{
  "arch": "dit",
  "model": "class-conditioned image diffusion model",
  "dataset": "photos of arthropod specimens (BIOSCAN-5M)",
  "train_examples": 195000,
  "image_size": 32,
  "horizontal_flip": true,
  "conditioning": "class",
  "objective": "edm",
  "cond_dim": 192,
  "targets": ["family"],
  "num_classes": 218,
  "cond_dropout": 0.1,
  "norm": "rmsnorm",
  "hidden_act": "star_relu",
  "mlp_ratio": 4,
  "head_dim": 32,
  "fused_qkv": false,
  "qk_norm": false,
  "inner_norm": true,
  "moe": "expert_choice",
  "num_experts": 8,
  "moe_every": 2,
  "expert_mlp_ratio": 0.25,
  "experts_per_token": 2,
  "shared_expert": false,
  "patch_size": [2, 2],
  "layers": 8,
  "width": 192,
  "positions": "rope",
  "optimizer": "muon",
  "muon_scale": "original",
  "learning_rate": 0.028,
  "momentum": 0.9,
  "nesterov": false,
  "orthogonalizer": "newton_schulz_5",
  "adamw_lr_other_params": 0.00077,
  "max_grad_norm": 3.0,
  "max_steps": 5600,
  "batch_size": 64,
  "epochs": 1.8,
  "lr_schedule": "cosine",
  "final_lr_fraction": 0,
  "warmup_steps": 110,
  "weight_decay": 0.009,
  "adamw_weight_decay_other_params": 0.05
}
Rows from block 4, named by matrix and row number. Rows with one number belong to one attention dimension. Each number is 128 + 24 x the weight over its row's rms, rounded and kept within 0 to 255. All counts start at 0. Numbers have three digits each.
# v: attention value (model.blocks.4.attn.v.weight, 192x192), inputs 0-191
# proj: attention output (model.blocks.4.attn.proj.weight, 192x192, transposed), outputs 0-191
v.87:145099129136125114141208121114140151140135164102168146125130081096108123096119099135118140139156130128116154151127109157156107134118097129128143156135134098131106128089121128151144116111074174127149163131137137143081089145159167111139136103158142115097124085108079099148162147111113135168080134129095142118128093124226155160153124093093122126142092094118107125071133119122146121137093123121115148150148153131111163118122123139115141143137095147090095142141142108105120106127127129182122138100154114176135156131130142122109158126102144125148146126140108132126169107117170135126
proj.87:148155085136166134122081149127093102138147133127185121134114168109152136121118147103120133167111124128113140168133165171146133143139094146171102109118134093134148139120106133169132138132074132141106160135104134114099088114177136139131123063122120126125145115101137140149111083136131149072126112120142096178130113102209152100139111134111153140135101167104106127127101078137098148129131113127135090067127134111151127159102120151121108118125124095108102127127104117141130097122113123159122111132117106160094130132117156110142174139145184154105116117123108097132160147135092125171
v.88:156105092148135163072131136120118109123122135089126103135114163120106159171142121095167175127123125144157152116104147118150143133147142125121163156115142105140107099130110147105147089144103124149112110130125169166174156190092158104122127096144132113141096061169127167143128114108136141105132144099107151159133116160105126158142117130139157177126132104134129122155134114154126098081154135148136135135168122124106094163138129110111113123107112042131106156146116147138098093148129181087129122146132147130121167113117147100135132151144137142167146108122143160122140135142101083168
proj.88:106092155151104099156097098150114159115086129138104172144107116123172103088128129180099103149088104130150124134117139124111132104116126112130120121122161134118137112158118135093152129143112157136134112137149135106071137115069109167129118088158126149123091178131144141069130146075135115163127104191134124144137155126108127129117141153141160116134128118121107101150130155128124121125132142139156136135166137145099099130124146154174143144135170177149096171170126132129074145139109117196098105145107124124127158135122125128147144154109115093123137115103111091107096102139160165166
v.89:087135078119151138100055151160123152164093129109093115132129175109118117060139182134145111123118099127154079139125125126144143070145129148123120120108107120143104125137165111157111107175123115177149128124122111151137115125108136094111115144127125166128130155106107147092145116128105125125151125150118079166141113129170173125147106106095112126146070131156099124124141118121100133168148118137143084064142133127096141164110113109154147160126148084108106096109155152161113095126141162150141159140134150132125160141133125130129145158133150127157145130149109109133093134131082143106
proj.89:153144187119135129175147154101177133186131103128115138116156108132096162153155092154126134107145122137132163107120108141132164054146131100106137140127136162140119129072172118128160157119153142128132104124140134152141124106112205147114132128115124103130124110090158120117113099124116095126113139081090137139131160155192144096128157164110132148110127095146167131149157113154108117094119136121162127173136118121179134154149131109171125100152129134102151105112108119146096123112122136087083112152112152164122145126126160137128091167126129122124142129146118155123100137124174127101
v.90:162167124161134138138135135109129074130135142104181126125123140130166141167115154130122171130114098067106154127103128121154126098114119137124127142141120138117130152116165108048118168139095068128069139127149127112119150121105118108145104151128125117132155121155133138129135188118112127132152147136159136082125143122173106096126136122093083135143185107138118152143101138140098106130095091110120129178114149120148142171135121108161130152136115128124160162114149149123121150104168117161136148132123094175103169124126099141130130188152114134146125100185140150107104139155110130113
proj.90:130149095145112133083053122128124135129151117131129129098167097162129136142128128103082083131127119046127104135100122140075127107163167108125163126147127169138141140135140128160145164121158089165164129130119142110133123136108096149126117167143114146127131115089109120087130085086140135134120076076133077125105126156125116155132112094100119136142141172119077139085147149135089110136083114134131118121115140131105120140150131181136147101128160129102181093095111099140115104159137104115111136157146134101141150111115132092121127127083125144135133122131103129114104107114132162133
v.91:115135080127140100124057140127128114172115105117122117128116152098130134096141120127099089125123147113167168121108174105125127117127132110112112111135115068102126071129098125152144101129188137119153136112156118151097113082211110142133104114127130160148137135151109104113144125134147140148113148131118119133126147142165142071134117112144157147145106153111147138129118106157079106154098130151127137121111128124086093140130116143156138167137131138097097143115181133110127132135152139130144108128130122163141058113094116186138163154140146106144167115160095119094105143154104111096
proj.91:109135143126110115165151142135157123151131132132117108155142149113110164182109150122114184112102139111178106128129103084071160097120141116106134110110106118124126143102120122088126103161121091135084088118142134133110092145204189113140146078141118173118132106131170109115119131162131161120150149132117134156125171167176141142146112145131141138122143096128113130155132087137103101105136160104143101113100102136147177154118133191128133144162182115152188133128130125139155120135126127107144142128136128122118105117140144118136135137072155149138134125179168158126119121116127135120
v.92:149133135137146158082119103132138116108138072082122161141131064143192129128135127096159100119110122122175126146131131133116098144098083104134106125151117123113111118146147136161137125152129136142141113115129127143098131118187139128125138133126135127131141110112191147119121135168105146136165143092095122172139100099155143081115090123132096153111160106149109137108106118126096140155141125156128163117154152130129131127132123112131149130070156053126103092104117127127175117130155158171087127161088172148112146119093095153121142116146112163152110098127084130110143094112103104123
proj.92:136115124128118161142116090116111127090175124174111043120097154128075120138133137099159160092116125147174133119120099158110161109163109145099136141113103119128104135126143137115134146108134126111089129138136131107124116130148162149137117119105127143112091123102082119112105124158097081134117117113139085119110111132151123136127143099145091131157126159102208100161181124137118101103114119139131101122136100135141120150118137163123148136120088153130110185093165102133171107097118135110155129135136089148129152106140136126106132091063156115139144079123114077137109107139139140137
v.93:052133165131126112090162169178133139096121121174192121101129108129136120164153153131142171126134146124140122152124105100118157127102178125134072104136152129129094106130100134125113149137139145139134071148109104136129128146151126121115145151152156119141123117112170129159119107097134123116129095139123162116114139111133145108086121169094110130165128098121140117134057177160118145143120137129169104125121115149100161111136110157096130133161133125128106110148143122126085117161127152079157094115105118102126160126127161163134126130149148134105125140161055099147159144124154145115
proj.93:099132132118112106219193152143108127078140088137121107127087153128120153092132115138131116112154126181150116147134101112108143121123137151097145134145156112134122115159118142166102105167120160093146100129141119124135126125157108162105131131119132157125109123167153103142136105131130153125129164154133204143138122138156130115117143110131113122165160189136113131116109139139127103143129149140140102130126135133145185106108131117121111126184127110181092149130161124125130089115141166129109127140132149112133148122112160110118148113081140121137166130152219147163168122138144104112
v.94:166213152105156129140083137117131133071096119133105181147121146139194107128133089145147129138089148107158108109145097131106137125126114117121145143131112137098126108132137120088137109105140121153111150113138138113143150114154109119083162120103141183182133112124147153170096132119135123137103130146151150105113153147107137138108139155169118145098105152149154119133143111106124150117132114143156116097145092113071107133144143104110084113107137114120114119144105131116162136139170158073145143167140126120132117145135137125090137128152088134152151155163165091132105127134134057162
proj.94:143137169132138107111108109124146144113142159146079095135097092144105156130129147119129115134130140078172142122120143108094142077136094128123096133116146149128115118169134136096134127098167180125103151131119144116114127144144147129123115123126124056127144196164110114164184110072139144125155155122078173124145164107054115172119116138134088123117110111166176151160109103123148169144151144136137168116150128136144117141145132124140109154141126151125158141140096133129133138168142115134133121121142166085115140133152139126151146106151171134129140093153131140157114125133125187134
v.95:093163080137144118146142180116126143152140118117119118125116079136109122137152144139143144130150121139159144128118110140112196104153091142139115142144120120120100126114114104113157112157121190149159187122151106109118113115121137142141161107136131104097140137096090131106120145096133120107135080146094146121124125142163145145123136171102127119130080147113166115092149141150128140097159163093138124108129122115114128132133131110128099143143091077109125119155111111118106141135120187132118087171118090138131090141116096124091090122169146166126150135157180099156158097123154187078
proj.95:134193161128153165146087154170066119145118127142135102155111176132113147092128110131128121124155151135140118132134145112165167123124077139153131128142122134111095112051092133153081137134104108172158139148139123130098128133155136124124124117130137163113117091106177115130128094095136124136159170130127174133116116117132138119148133144146134110164066119120081127123121161105133146137123124123117127128143156134136117135143133095108131151143112161096102129144091161147156152047147062122117127098147129124130111134118108134138141122120114156139122098165108173171124100122099091131
v.96:135110113123109087154076172109124136161109112097163159135146113154130122120146129120160116120108139106109060131130117114117143129095153133127092128112126111129143138091150155126110126163179180121119051134130109154110180120146091107119165115134138187098156114136124150156134176149103135099116098151123101141115116121159111181154138132109111148115102140143091111132161086154135132108154098124164138160166103140106117134128129150101114120179136106150138135150125146118110146141106130147167145108129112137127096135097122161109137112148156129142105084159171184107108115106118096124
proj.96:116097147122160108139161140164120137148135127182143045171107119127112148124138135107174112119120134105133123121122133120142098186136145135156133145118132139116147113166180139125130121126156171111140114142151130119130157141099079127101119151132137119148127119120186136122137109132141136139096162128205146146139119138107110075125118134121077132164095163171109129159108113126128151119112145128166118106143090123133086113136134142146128107040064150185148110106116147127117142127131138093125127168115158127134129123131145124129136139109138105143147121112077133111125073124127143142
v.97:167121118115118185074161129156097133146146157110120100140124101113098101138132074101105138133109136117123114117140135157165140126131154124118133140161121129110127119127126139168130143108086157146130126135122104119172085138137117122146138143142116151132133207176146139101107132117149110145108128137114162145106127150068103125126131083130111120151187162127127139146153115128184124178127137112128109116138167119146128165173164165161121119146117159171103128177147103081121130114114097085122117134122154129113131177144167118089138133159143076114108103107152169127118132136117155117
proj.97:139154123126135156140142123086140139136111138137087141110147120141161091153125164135123162138139127109156166112135113171091183091132113140145175134107104122141131119144186130182139103109113134103138131124127141166172146128156189166131106135126123109142169084135084104173129117119126134125152142093130120124135105152114098143132134141089162125125128108138122132052134068119169149109130134129136146121080124133120163117093125167160127141163088120085104185141172122121129133159122120107138111158126147152142142152109154133149129124123123120132135164114102152112153170126123065127
v.98:119104116135106164128184112123118113138135140154172112149153075133137119154130108135121136122154127132126117117140129118107142120124102126118166140109140092117099134127111112160150135114174124129150130101105142133142134189165115048139074095147124093146175112142096108117121148131161137085113103110117084157136121164130133121144090091119134119091172105126086137118095112137106123138143144113149128093184134115143155161108118123133120151120230123173132164136132079111113143138141090155152103112163170147108149130097127140143145132120147144129120128150094129113106097116128129121
proj.98:145142126109125122081169140128170140129139164105093150116133101119125112133117118140138096121104134212126160139125131111156119154129108127168126133120135148124129132162156123097165147110140090117061151125123130142178162086131149171136132138120140135135128112130135174199124152148121123108161145126140158122109145120070141157121123125117097127162157128158152139077101125134160137150134115119153148154147109126093111157145142102158155108142138159107107147134227172155141128102135135147130138165127141085108113143168120126115115113107163097118137130104153146093110120127141132105
v.99:113092118134090187151110189128122146103110085128131147114128143135103112149121153163141156138107169113103133136132133113141133133155142117126127124115160129141112116106109123109130080164144145144130142112084154141125157118190118103140169175121131159129135158132098158172102145137120118112104145114145137142155154107181091105124096098099142138129124097124093151112121094157105112154153156125147105100085116126130140117104118180111132104146083139064126112157104146102159135152113162119171149098155158157152133127136143137138126108147082140127139125122154129125053148114170104116
proj.99:126126102113148130163069167095096119164128112119126045137095119130186077062124126140135111152136140122130067129114101099163144087156135118138138134128147134136122116101157124111104129117124088137091149115136124146142220132119145149122112184126122168139123110152192161124146162137113140093116113130092132134127107119144102106130130120085165115173112144114121137138112179141130115141142095126120117132115142128170075120107138137120142140115139152132148142115151159106116111145132107106102140178111088136121116122130135103115133139127101113146121147131102138130109086143113138107
v.100:113155180111162172128088138111149133089138087190146144110147116114178104114124135161185133133145086119167127153119139091111156112117180109155088124163128137128103134132157106120117108137149145112151100137143111143154101132140076128138144143154137155120113094075123106098124129114136130107156109106107152094108132130099117169124151104145126112175095143158143115121092135112132160143115142116126103150136160129142143087140099087144134127156192123104127105128147147120145147147123148104139136121122101108126145118129144117080126136163091161127110116145126046106141079131137137108
proj.100:132117074124130150093120091137108122171124123079157177121123179129166134145135118140089133109114135116134112113117158098132102117112139138135110136104136111163105126113106112137140126103127120117150104136133129109122112107089185128107118131113110171129130126140115111078116129129109152155175153146124105115130120144078111161138115111163150134094088164065122128162166084144158144170090123110115143108116163122135093163143129136145111085119082120115155110118153159108114114101119168156140117110106106159137127151095102175153137156116141143099133122132137054120121149149128190151
v.101:123144133109118115123118133142134109124114146093129100099180153128122122149115089134161145127175115120093129129126132140119156139185180151140105146093147089106159124121156169096074109100079151166094118164139098123107125176139144136107119116108123138144122113123130119134136162133150126159131129121117136111124099112102170130146163128132135129121111115126098113141199139104097111118117132149132124106092152145141146125126118134099138089135126172181125109170129072101107130101124131157142113114106087145111139149093127034121111118145157124131136137133117094149181154142080124153
proj.101:093158175113160137134100118160167134111144162161103116107115119109133139154128161110148157173115142037175062117142129054118134119126151137122122126139133104127131140180142120126150123098104125131128142131097107125070100084126112123119121084119106127148149153153150124170111124095136148126120130102146077143132124138130139142124148114159134114146099137166092129147103092144147130112122091127111133140093058124092114088157135118144152141140097098117111129144129104111148142129113133139144135159145173092148127142111146178110131134103110131132118109117111172136139148108087139148
v.102:113104096127140098113145164095117132063166143093120120131122122127180130127135168130153131131125086117106189118124094084137140119133100142124133147124107169155106111084129154144128145152122092125138129121168138129111141115156101126131109087120140133123119141080134118170145134136130133156136169098117094158148100143092142161120131119127098123165140121125161134143160131108158113157110070116127126117128119140141090117128115137106122102128123137064119109172104128141163174152133112160049120137148156166106155120138146136096161137164100111134080124126138151095113154139150187117
proj.102:105081141136116151126114200151140126165099123146159116123154113117152192109136128138128122121099138115152141139141123114095157093114137132114153150139118132118105124085133140107091149159102104143130146118145135142141156128129112110135157107120128117132141119112142099127140103158108123096175113128171132150118139124122127076142127127172116136121097135140134122155165133153214137179137137122140143148166164140124084129065136169155126147041182132141134117139090145127152143122121188123179133194133120112125125119089112127144110132097132121116137134128123124130117113128118141164
v.103:092109130150123070126134146170153119101161101130118096097132132133106120138114117133124113117150148110125117129120164117123129086141119112099120152126143056167103143094141149158117119149097135145110144146105144115122144171090147081106143114118118168081152100165110146147120153147132142096132112137129117082106164119119104101103105128165150143145129118153072123141122120127158091144114154154101126143128113145130141120123146157115107139124190083214132128100144079106083094136160135127159125146125077121150154131126143147112137151112147131103170106123118166099142085137124148104
proj.103:099155079139122154085153155099120130089179134112102129172095122122098152129127134129143126116150137161109109128121105155124107151097134155116111130118106147137134125201123133165128111056076142134065142143138132177165129117115139116113129116144114117136135154119084136151088133144104122132172159146123156146130119115092112161135103113114127121202135139129132130145124085137103148112110093115117140156148110123185113118069130115138114152131133139175106153112107189136132123113119094130128104103121109130136122123108133153159130130107165088121108101119081140121114172113146108108
v.104:137128142120154144095119122127128109072138104092093112088101155132097138136113067139156111124115126137120075140123098157136189085170121124102131126161111123113175143124139159180111189128120125124089128146149119120129170162122115092143111126116118167102142140134137143123099111129137140109132140158136154144103133130089166140122160121129111153183124144164171134130072142128123140132130130139191115132122108139124160109164123155111078119144111109125124130140125095125174078142123158128069137107117140123145135109123126095174111121113133142137171153129179098165146123147119122121
proj.104:127092085120116124136128111125141125124128132162141117123128123122166116175138132150143162136119110102123115140126112112131146110129113126157066128068147123111140125123150154217113166152075105094138102140141120103093119106109147176154169126133126164141142137170126143132119102141135125089137124165082161124143142150103111125120140117119111137119126125126120125099160134135088093134134125134159143130122072130128097090110135163126103100062122114047099115133125156139072124129138177124152145118121088124119095139149121106102132119077112122121126115181109130138102150131080137138
v.105:091129092155104135167146090137140158164135106107127129095113158136139139101126194152114139125111096103129116136137131132130155115104118133155152127152138134132119119118115146150120131136125133147125125127134129155109095115105114149099154128123120100126111079073161142164159120147125127133119137147111108071139128128101129139124123081127111144163085111111147126103178150126088193209104107129084117123076138130144135119180109150132106049111122180118107147129135141160138130117123126152121141135114096160144147150159137135084142121086120099124090124171132096142122173110124149108
proj.105:132090105135148111130129093099098148141096111196151163115110100111183098109127079110128144136151109134099136132124120167145134112114116146115114144135091084131143129102068138061144112124114144142134092129111106139095163128106103121136106117133128136138123178184144144104147091150144151117173128146128104121146142123096125083125106121173096125110139114158169142154132105110151119163150122124113127104119110124101118112096117126128135091148149186198118103098167134079118142146126130118108118124159107123118150139102127157149126120172089131124104166099150154166152122114121124122
v.106:124114142133090069116145133153172131097152115141139158122138108139175134112137111105109115133106190130211120148150155149145183106150116118104117126145139110135103140101153119122149146139124179090155128134102111140121154074131121115089162114123154097139121173102137113113112134139138134128119172116107147161119142122119098091125106132126108123086152088128090139096144132123151142105110128145112148156194128141127156116161148088156103131139112117124113095136103111120115135092119167150178105123140100119160127145105114103101113112092098106136091102150121137125143084142068126113
proj.106:110206175136107135117125145102110140122157076120190150108162082142097112126145132147138142136150139130201124133123118149129130126126103112102176135140122101119107133170116117164108146104173139154120130115147111150136131154166120117113124085145137178127131096148109133116121134106129081115121159113101138117130112139118127125125104120128143127132125150161158115145111139129146139120156144126140107129140114123191092132118117091126135099145109132161190170088088165125115143089117186143097133125114166144119122114118100125117111117098111137130152089160177134134106163122096144070
v.107:209118158126156124124130136131145135141103095110101135128121145117142125156132108141117151124139112105089131124132135163144096124159161120155168154166110136145113144125140116110150122084115117116112164128126136107168136153132111080150137103087131075132129145122077119111126147181133133107193110145125114197107134128160119082134118120093087108130131132147139123119129149121151104151164141119159109135151108124087099149112117129149124107116123067080103137117099158149132142130118126102117124118177127092078147118106111094095144149086120130116115193097135104153148143138140167101
proj.107:134161164155105109042123103128135118137122133181075137136134125132155104115134126117098131133144125114120126133114112156126144136110151134137190113090121134119127120067104109128134142141194125115107155121137128127138100086127073137129125086133157126148163069170143160131165113142106122128112146149136120135127122125184124108134115106120083144111130110153125132143092131129130141201102138134146106122125086127094148113152128160098136142141201154103113137140137098128124089136123105122132124207136125128135150121142124128165131145061137111155117125121160141109119145137148111132
v.108:127165101145159171157129126175140151151108125156135107089142118125144118170125107109097130119129081146134145137130137122099142131148147111124124123096103126131148132109112127132092141112188141152171165142134117125159159103099124157139112144118099125086196117139074123134152128157150123095092131193118118114148090108190133145109148120125094118075087112143086141145114180115091154119136154129165134118121114141122162131122140129113120152152142091173151135086107148092130081119118138119051134124140103125121143127150128141085116135146155103112134115106126104136144118112126096130
proj.108:122149098115083147098143137157120129119113195123089125127197104149136108088125139163142126112180102088172125150104130107092105135071108120130105162096122117127123131180154119106170114118131146111160130129103128126135154166098132105143145178124120132125150164132110122121126129099111153161083117133143140130135146112142151156129104096099150133126143164132155128127099166135066091145131142117120139134103082148094148117129131180111137139114109136116120120109180094155148150169122128122154140139152104131124155134126156119144106104100188078152119112112106113133133131126165163147
v.109:114095104125134160139136072149108117086112070152123169117113153115148166141130102109128173122100140157133128137111134134097111065094153120149136152105118101135144121176132134108132197127154105168115153128114106133080111152118131102123182151143130121117139109084156146131133145082122147115109094203117137130126096097136090115144128128098116126115097115111128128121067094135090143149137123115143171160125125138156152119109140135146136156153126155135154115110146156135157100121152091150150129118133117145100119110121095128080152122170128127128187147138131098114134148127128164098
proj.109:084126156147114143168078157148106125130158172118154159131100145117154129120128132159137115142116151140130112130130121106119104122166090130115088144118128073106158135175108139134137127122123078141077135108140116136097110127051117157148127096144137184132132127145131126106126090072121153135142145151142169132116137119124123160124122118160101142145111110092120118075144148132074156126132175135191128136147116134089066130205138135121130095131135136114130150116141135103134140128124080153103121148136117145122125106142102148170171128114133137184113137163129117106134115143131144131
v.110:152127099135143132157149106118103140080099136180146161132140120139155150124150127133098148129117123166138059147144142146126108155120116130164144138104097159099157113143117107066165127099137123156147110102159161113117110108101163133105104150147126088097105124137148099121097146106113105128115132097141199140132137155121168132152157143129155130139146135126154130123105174167127136092108093116115122159114137113159178176180147084129128086165184117118125123117163121084115125124114108094081105099153145124132126140146112158142111139140121112141135146101130151132125127096164169115
proj.110:127119164122112117150142091106143115092148138087143140125088167134111143156127119151111052139135127123162085134128151182122095101086097151090153139101137131132153138107113131081205164107141134130132148132132128117042141126112152131137134124121122172131115112125144141081094113110119137104106130107140180128131129136139121132113126093139086123104117073121099100108182113134130095124106133116141132090169086135144112123117139092141140117140135172081138121105141069120129131150109171117151126153134111128131126138110124139123117144131091166134146108127172130114143141135117086134
v.111:053113143111124179072148119112151138083142116114123198162146116130104115112122132112117060133139116150117135132119145113143091127116115106116158125101133159101137156123134107126097126128121135128096155128117142140186112131154134124134105138134136122147129131115172111144107112143134132135128121129118171138131102137107130152137130165139116117159114111138105139093109129109138126203104099128104117101116180129118148126123135103137098142153079210117120100132129179134194114112108145137143095118117150133117101119134141142118108141101110150119080101182170120165100131119162097143
proj.111:152040136146104106164100136135140119138103154162164103124114136136152103149111084137137135127128105122102163138108123170141183166116097125116161116140121131137131134132120137127127164100054077150108172121127139128156129108058114165133130149118142176136107110109151088111143103107121148132111127125117147133137118139175153091121125081138148135097138175123135126096180139099176120132122159126123126130116114145066141164109139116137130088120145108165104158135169137141132106147123131118118108134140170128144140116111127104123102124162126167139151147167130119144142113108129179127
v.112:121142139134138117157151124068149132151103111132179128147148129116149110172133139132113113119150129152123138116130151117127132121160074140146134129137131108105141132067123147160161126080096116088164151094119123127117077106082100154153124108107129107138127106126108142130153120159135136099125149147135105120111115137183130141147127153100123123127108160134128129155161170105163163171146128107154098133091081120084112124119101165140135134155123097123127139139149111087147140163132104169162132144095139165115160152206136090132121110068159146097120084118141088097105126118116143140
proj.112:153080145129120130047143114130103122155128115108102129120154076135139146106125111178120179147143122155114159148097106132100107111118083128074114163097144168139131129140162129113119146126128123160107130131127134153170081125105086129121080134127110143117127169153137100150137138175144137121137087151141145140124123130162110065142120139138142140149126090095168097181137135141096098145107114137124152096152117128095112137103134160139108137125174175165116144109143093116105142173110113098090118178121124165145134134097145134101153129144145117115121125127119161103107140127146152156
v.113:107119123150095096138125153166110151075112129159135148150150147140147089127117043104142117135153134158130114119126126144134088129127109152146153133097108094117145134130080102080147127096108146106158087125143139105124102111135164136120123127121103119138165120125148104109152107180151123118164137128104158126114167116145110121100110147148120129103144114126130111137102143103077135096112112121157141099132160122100129139112166123099107140134101142125085106122187127102191136104160164146134127113160169115151114128121123058145107126054162107158138141140161120156139146117112128158
proj.113:121156144132146145111111144113148119104076132064149114099060132133123162114133167108140123137126138153121121127143094152145107140129072138151148140091118103149131128156125090144152161133102163138116142130120142145106068156105117134135139107126107208141130131130153125119097117135107105186153163110058119113123141143195117102140151117129125118112130144159118131125142195134130147115142155133127143150116069137154127109176136128132116131165157097123124123123114175140158106109113155128138101167123146130120122093110120122138113110176135114127117132108140174157087150134145096127
v.114:160112126141085129119094141136143144155130124149146114136118225123144131104128161128111165126142125093124110142127170092121129128087171136127193147137140120133079117089132121127134151073084105082133172121109137161151068176157123148131147149165125101114108161143174131127160124132140119097095109137100153132136105124087130091110133100143141123117130161122107121125084119110072117164130136132131130147128162132150079119109122115149130169124104109117103147122127165124117128131120118122168135147135106152120141113141145160144164145157082145109112108116141123128153183110099123118
proj.114:128174128132154128112149145119123116154124164121073142121105158123133123053125100105133100117154108073121149112126103086151169148134103159132142127141130085148110112083072119073138090123112152148109142144150130125107111142110095117134128163136097094137142083155110158110139154136119102101168171129147154134121139120139116088127143130152173123132144135138153126112116129139116173138123147120133123150107137121122085111092145138175119128183116140117131139124090125106166185133134143136110168097139145158130128123172118129123127123139168113115119182116111091180176123132157095113
v.115:082159128131144088142134117169117120163152109123156088159119108126088120138139089123166099128114099092184106128138121134152156136154119119122087124151145090120135121101126119111087154127120124132108134125130122131177141155142147120126133118121154117119160131110160139148144110158127120128125186149119118134150143133170124166143117116097099111091127122139091121141115148128130194114111124125093140147150188131173162116135138128146127131104100171127136113120099095123100147164118111117083082136121145135138157138101167077111185163103099074142150107123138167116107156116151079164
proj.115:135173093122139097176110129151125112107131213116145156124102063119116100062151165171132134128126126153169118162152127152114124136089119115101152139159157137122126113150147129170120142112112144141105090133136126120150131088208106135132147119126135179090139146150128130154101118116118149110114112162099128160118115106123127070133158115118124137107132164092118105131123158137123160099119137134124138109126054128112115144108116103096117113097094100103127139123166101129115142133107136125161135116123083106140136127141160115141176152175122120141132158116138112113155126148163120132
v.116:133169101160114172159116114127114124120159119178111146117139125132185109139124120191125181132139174088106103119119120113121108115118113142155105118101155142124127129098141119142109148054157142128122148115117146132074140113095096152120140110126109112117128166133120097143111137151159126163121135131081125168135186111121099107142162078116107109165133135143129151160156153143178124124086124141115141093125155110127115095116137142102152146121132176120151131123148165141139142119152097101181140117101120148163132156126109150158143095128143142118172103165140125140191115138150126109
proj.116:116151124121121141134130112115167125183182124086130129111151151145110156087128162148133157137132112091121128128118111134159145065125076108128140114107156137127161118104125115079116152147153154120081106121147151123123148133106156171141115120128133172120127128120157146088149124115138151115135154168144087147121151126140128171135149125164058127109110096140087110150147147128165169106113149140153115152152083111111101121164129134175137150153119163145180116158167141107136122118125140091127144142123123178114125113125091143108146125127167127132099111093077108099153104144178146128
v.117:133161046099179121152086139144145129131127089105150047118101113132115143127137109148114165127124113103154130135143123128105122096146149156144113126097107119131120120180152137122123110183099145119136129125158127115116141097149108171143098137160151142169116123091116106114143119154113133169120131148082138081117130161110131116141120102117131127107133138140100124109092134132111158099186153121153122109132122113163127146120147151138112109168118102170136101126106103104113141104141143191127135144131116143129145141079108105109107118094145133129150147196184118104103116142127182121
proj.117:119149146145100130131116131122111135106102132161143153110174142124129172144128107145095162088141130138076091117128125096153099153143107124092117121164114076141125132138137115184139120112128161147147108127108129113115120140158121116130134117152121060118139114167152129127122143118119151133092160142104083125113160153097116089146136143150156128147130147147175147109120152124123147129132112122127112129098074141105162113172126147154105122111121150156128153110151155116194125121130140102143117151124142081102146113182102129134119129108101179108113178172090134103113113149037109143
v.118:152148130129083157165095127103149131111131143117151137135122129139106114183145149119095139124080127128157135141129127146100137124131125129147142138116158124120142151106110129194125133138155110137125133124139126137108112115127102179117165093131150102131074096182124167149131141127096135130102147151096133149121155146097117133120148130142128123119105130167159132094116174146197157106119139120104112122138126130119089112095119180130133161121146155095099161154173119099093209137157081110134076115129084175111122126152157116141139139120122168130154152108163101134166118150101121141
proj.118:123068100133136127153128123138147144169160109135095160101132080138093157158137124163094142112122115144108136131124124145142162120129159138122054118124137164140156141080073128153103128145143092142150074118155126126111123130062085109120122126145122114140100150153103122107132165154118113138128147144118108141128155143100137116126140103130095117091133106156100138130140124110163139099129162120108130112143108118090170111131131133113127088167126117095166165125123065081052136086128075156112112165131117122116126118114103162123103145128119159120086139144103129115134141119151119121
v.119:144097133133138176146115118162147132118133147137157101180160082117138146132125116149091150141128165121144158122122127113123093124116127104132108104130137136122119118124147121128154182124121142143131121117083118114080114148163129123138141139151150187134111126133140160163166111117103115125084117098119126132160079150130129148148113128102186130166074163167133130128148159132155144129149100119084097120131102137106167127098120148125116129211150103151137129155095168125141137138112125071163121097117153121080133130071115181145124129115136123122096112152143075127110119122124130080
proj.119:133096129136137102173133129142093142092177153093135123114127102129137146215110157164148118116135145105158134124141120103111114122143110136120158084090141151122144126097137142117103160159117143124117116130129127149115172117072151123112130143123109127131150121098138132144128181158124137144117135141125129103123088150135133113135111137128137137155135101123170139089122111140145155097114161133122126148085159138145187106158141116093106143071091198132158131155144112130111140171148100124091164200134131124127114120149143096115148105142122112156173182126123096081157130126139155120
v.120:182144128130129125159119116145154135101135088171056163103104178133134148081119135160112123123146115118109162132118143148104087104108099156113128132154135126160086113140145113113170142128125146122114148144136135128137137169173078155107103112113100083095162128133144124124140145103137136148171094113120121111104127097117153090110118122167098122073091163122151144132164144127113125101136116125111143162149123135134154101166146145130129134142146127179124127122090170174162132094117119117122134105122074087088077123109116132127095121125122103147094101169141103118108113147142160110
proj.120:132150103149157119102132085087150124106128173102086165115142198127126131144123118145091146114166127121113160144120113164150142139138128113131110147134142102142138136139133137128106131152138160161089098146104133147116108100092146090122124116120123128128129087109124121077141115069131157137097128151110125119109100111153134162136104120218138129136116156146097132118090087117132146146092130138103124121098164117108180125136121164146123158103165115153163141138110171136144101115125139100126112161098110126147127133140159163083121148153129076138127108121148097143091157129195104114
v.121:146093113090136106162125132118132123149172077138103132109132157123141156033135136137092087121118080133146142118124106100110133175119132127117142148167107122160130133101113118097128175167068137115067142124136137101107174135102134131114092158128129154136162186166130151126133157114119133105127127136152118109130158130115140106153149190100152131125122133167117124133122180139108116107107124131109105130115104123123166110081108106138109122138102139139148100093078137091143171145159096115120136131102125104149128119115113127110151156090122129150119125124155131092138111125098081124
proj.121:108141161112109123179137146136148148082194117113144107145133139137096149077126117106136173128147137107164139141137165071160120128136062128129171123096130153126125136125115128116151123103131135132115099123145129125123101118164130129117130108134152064128119103126129103137093112138125113151162161131121203141144131099177140119134124104177147127160131180155134147111088120124075118110130147125108147098169120139116111134106128137108123151072131124158153096144095090131096124094128104142142123172130063150113128148163106121144131154187120120113146132127102117134120117123157110129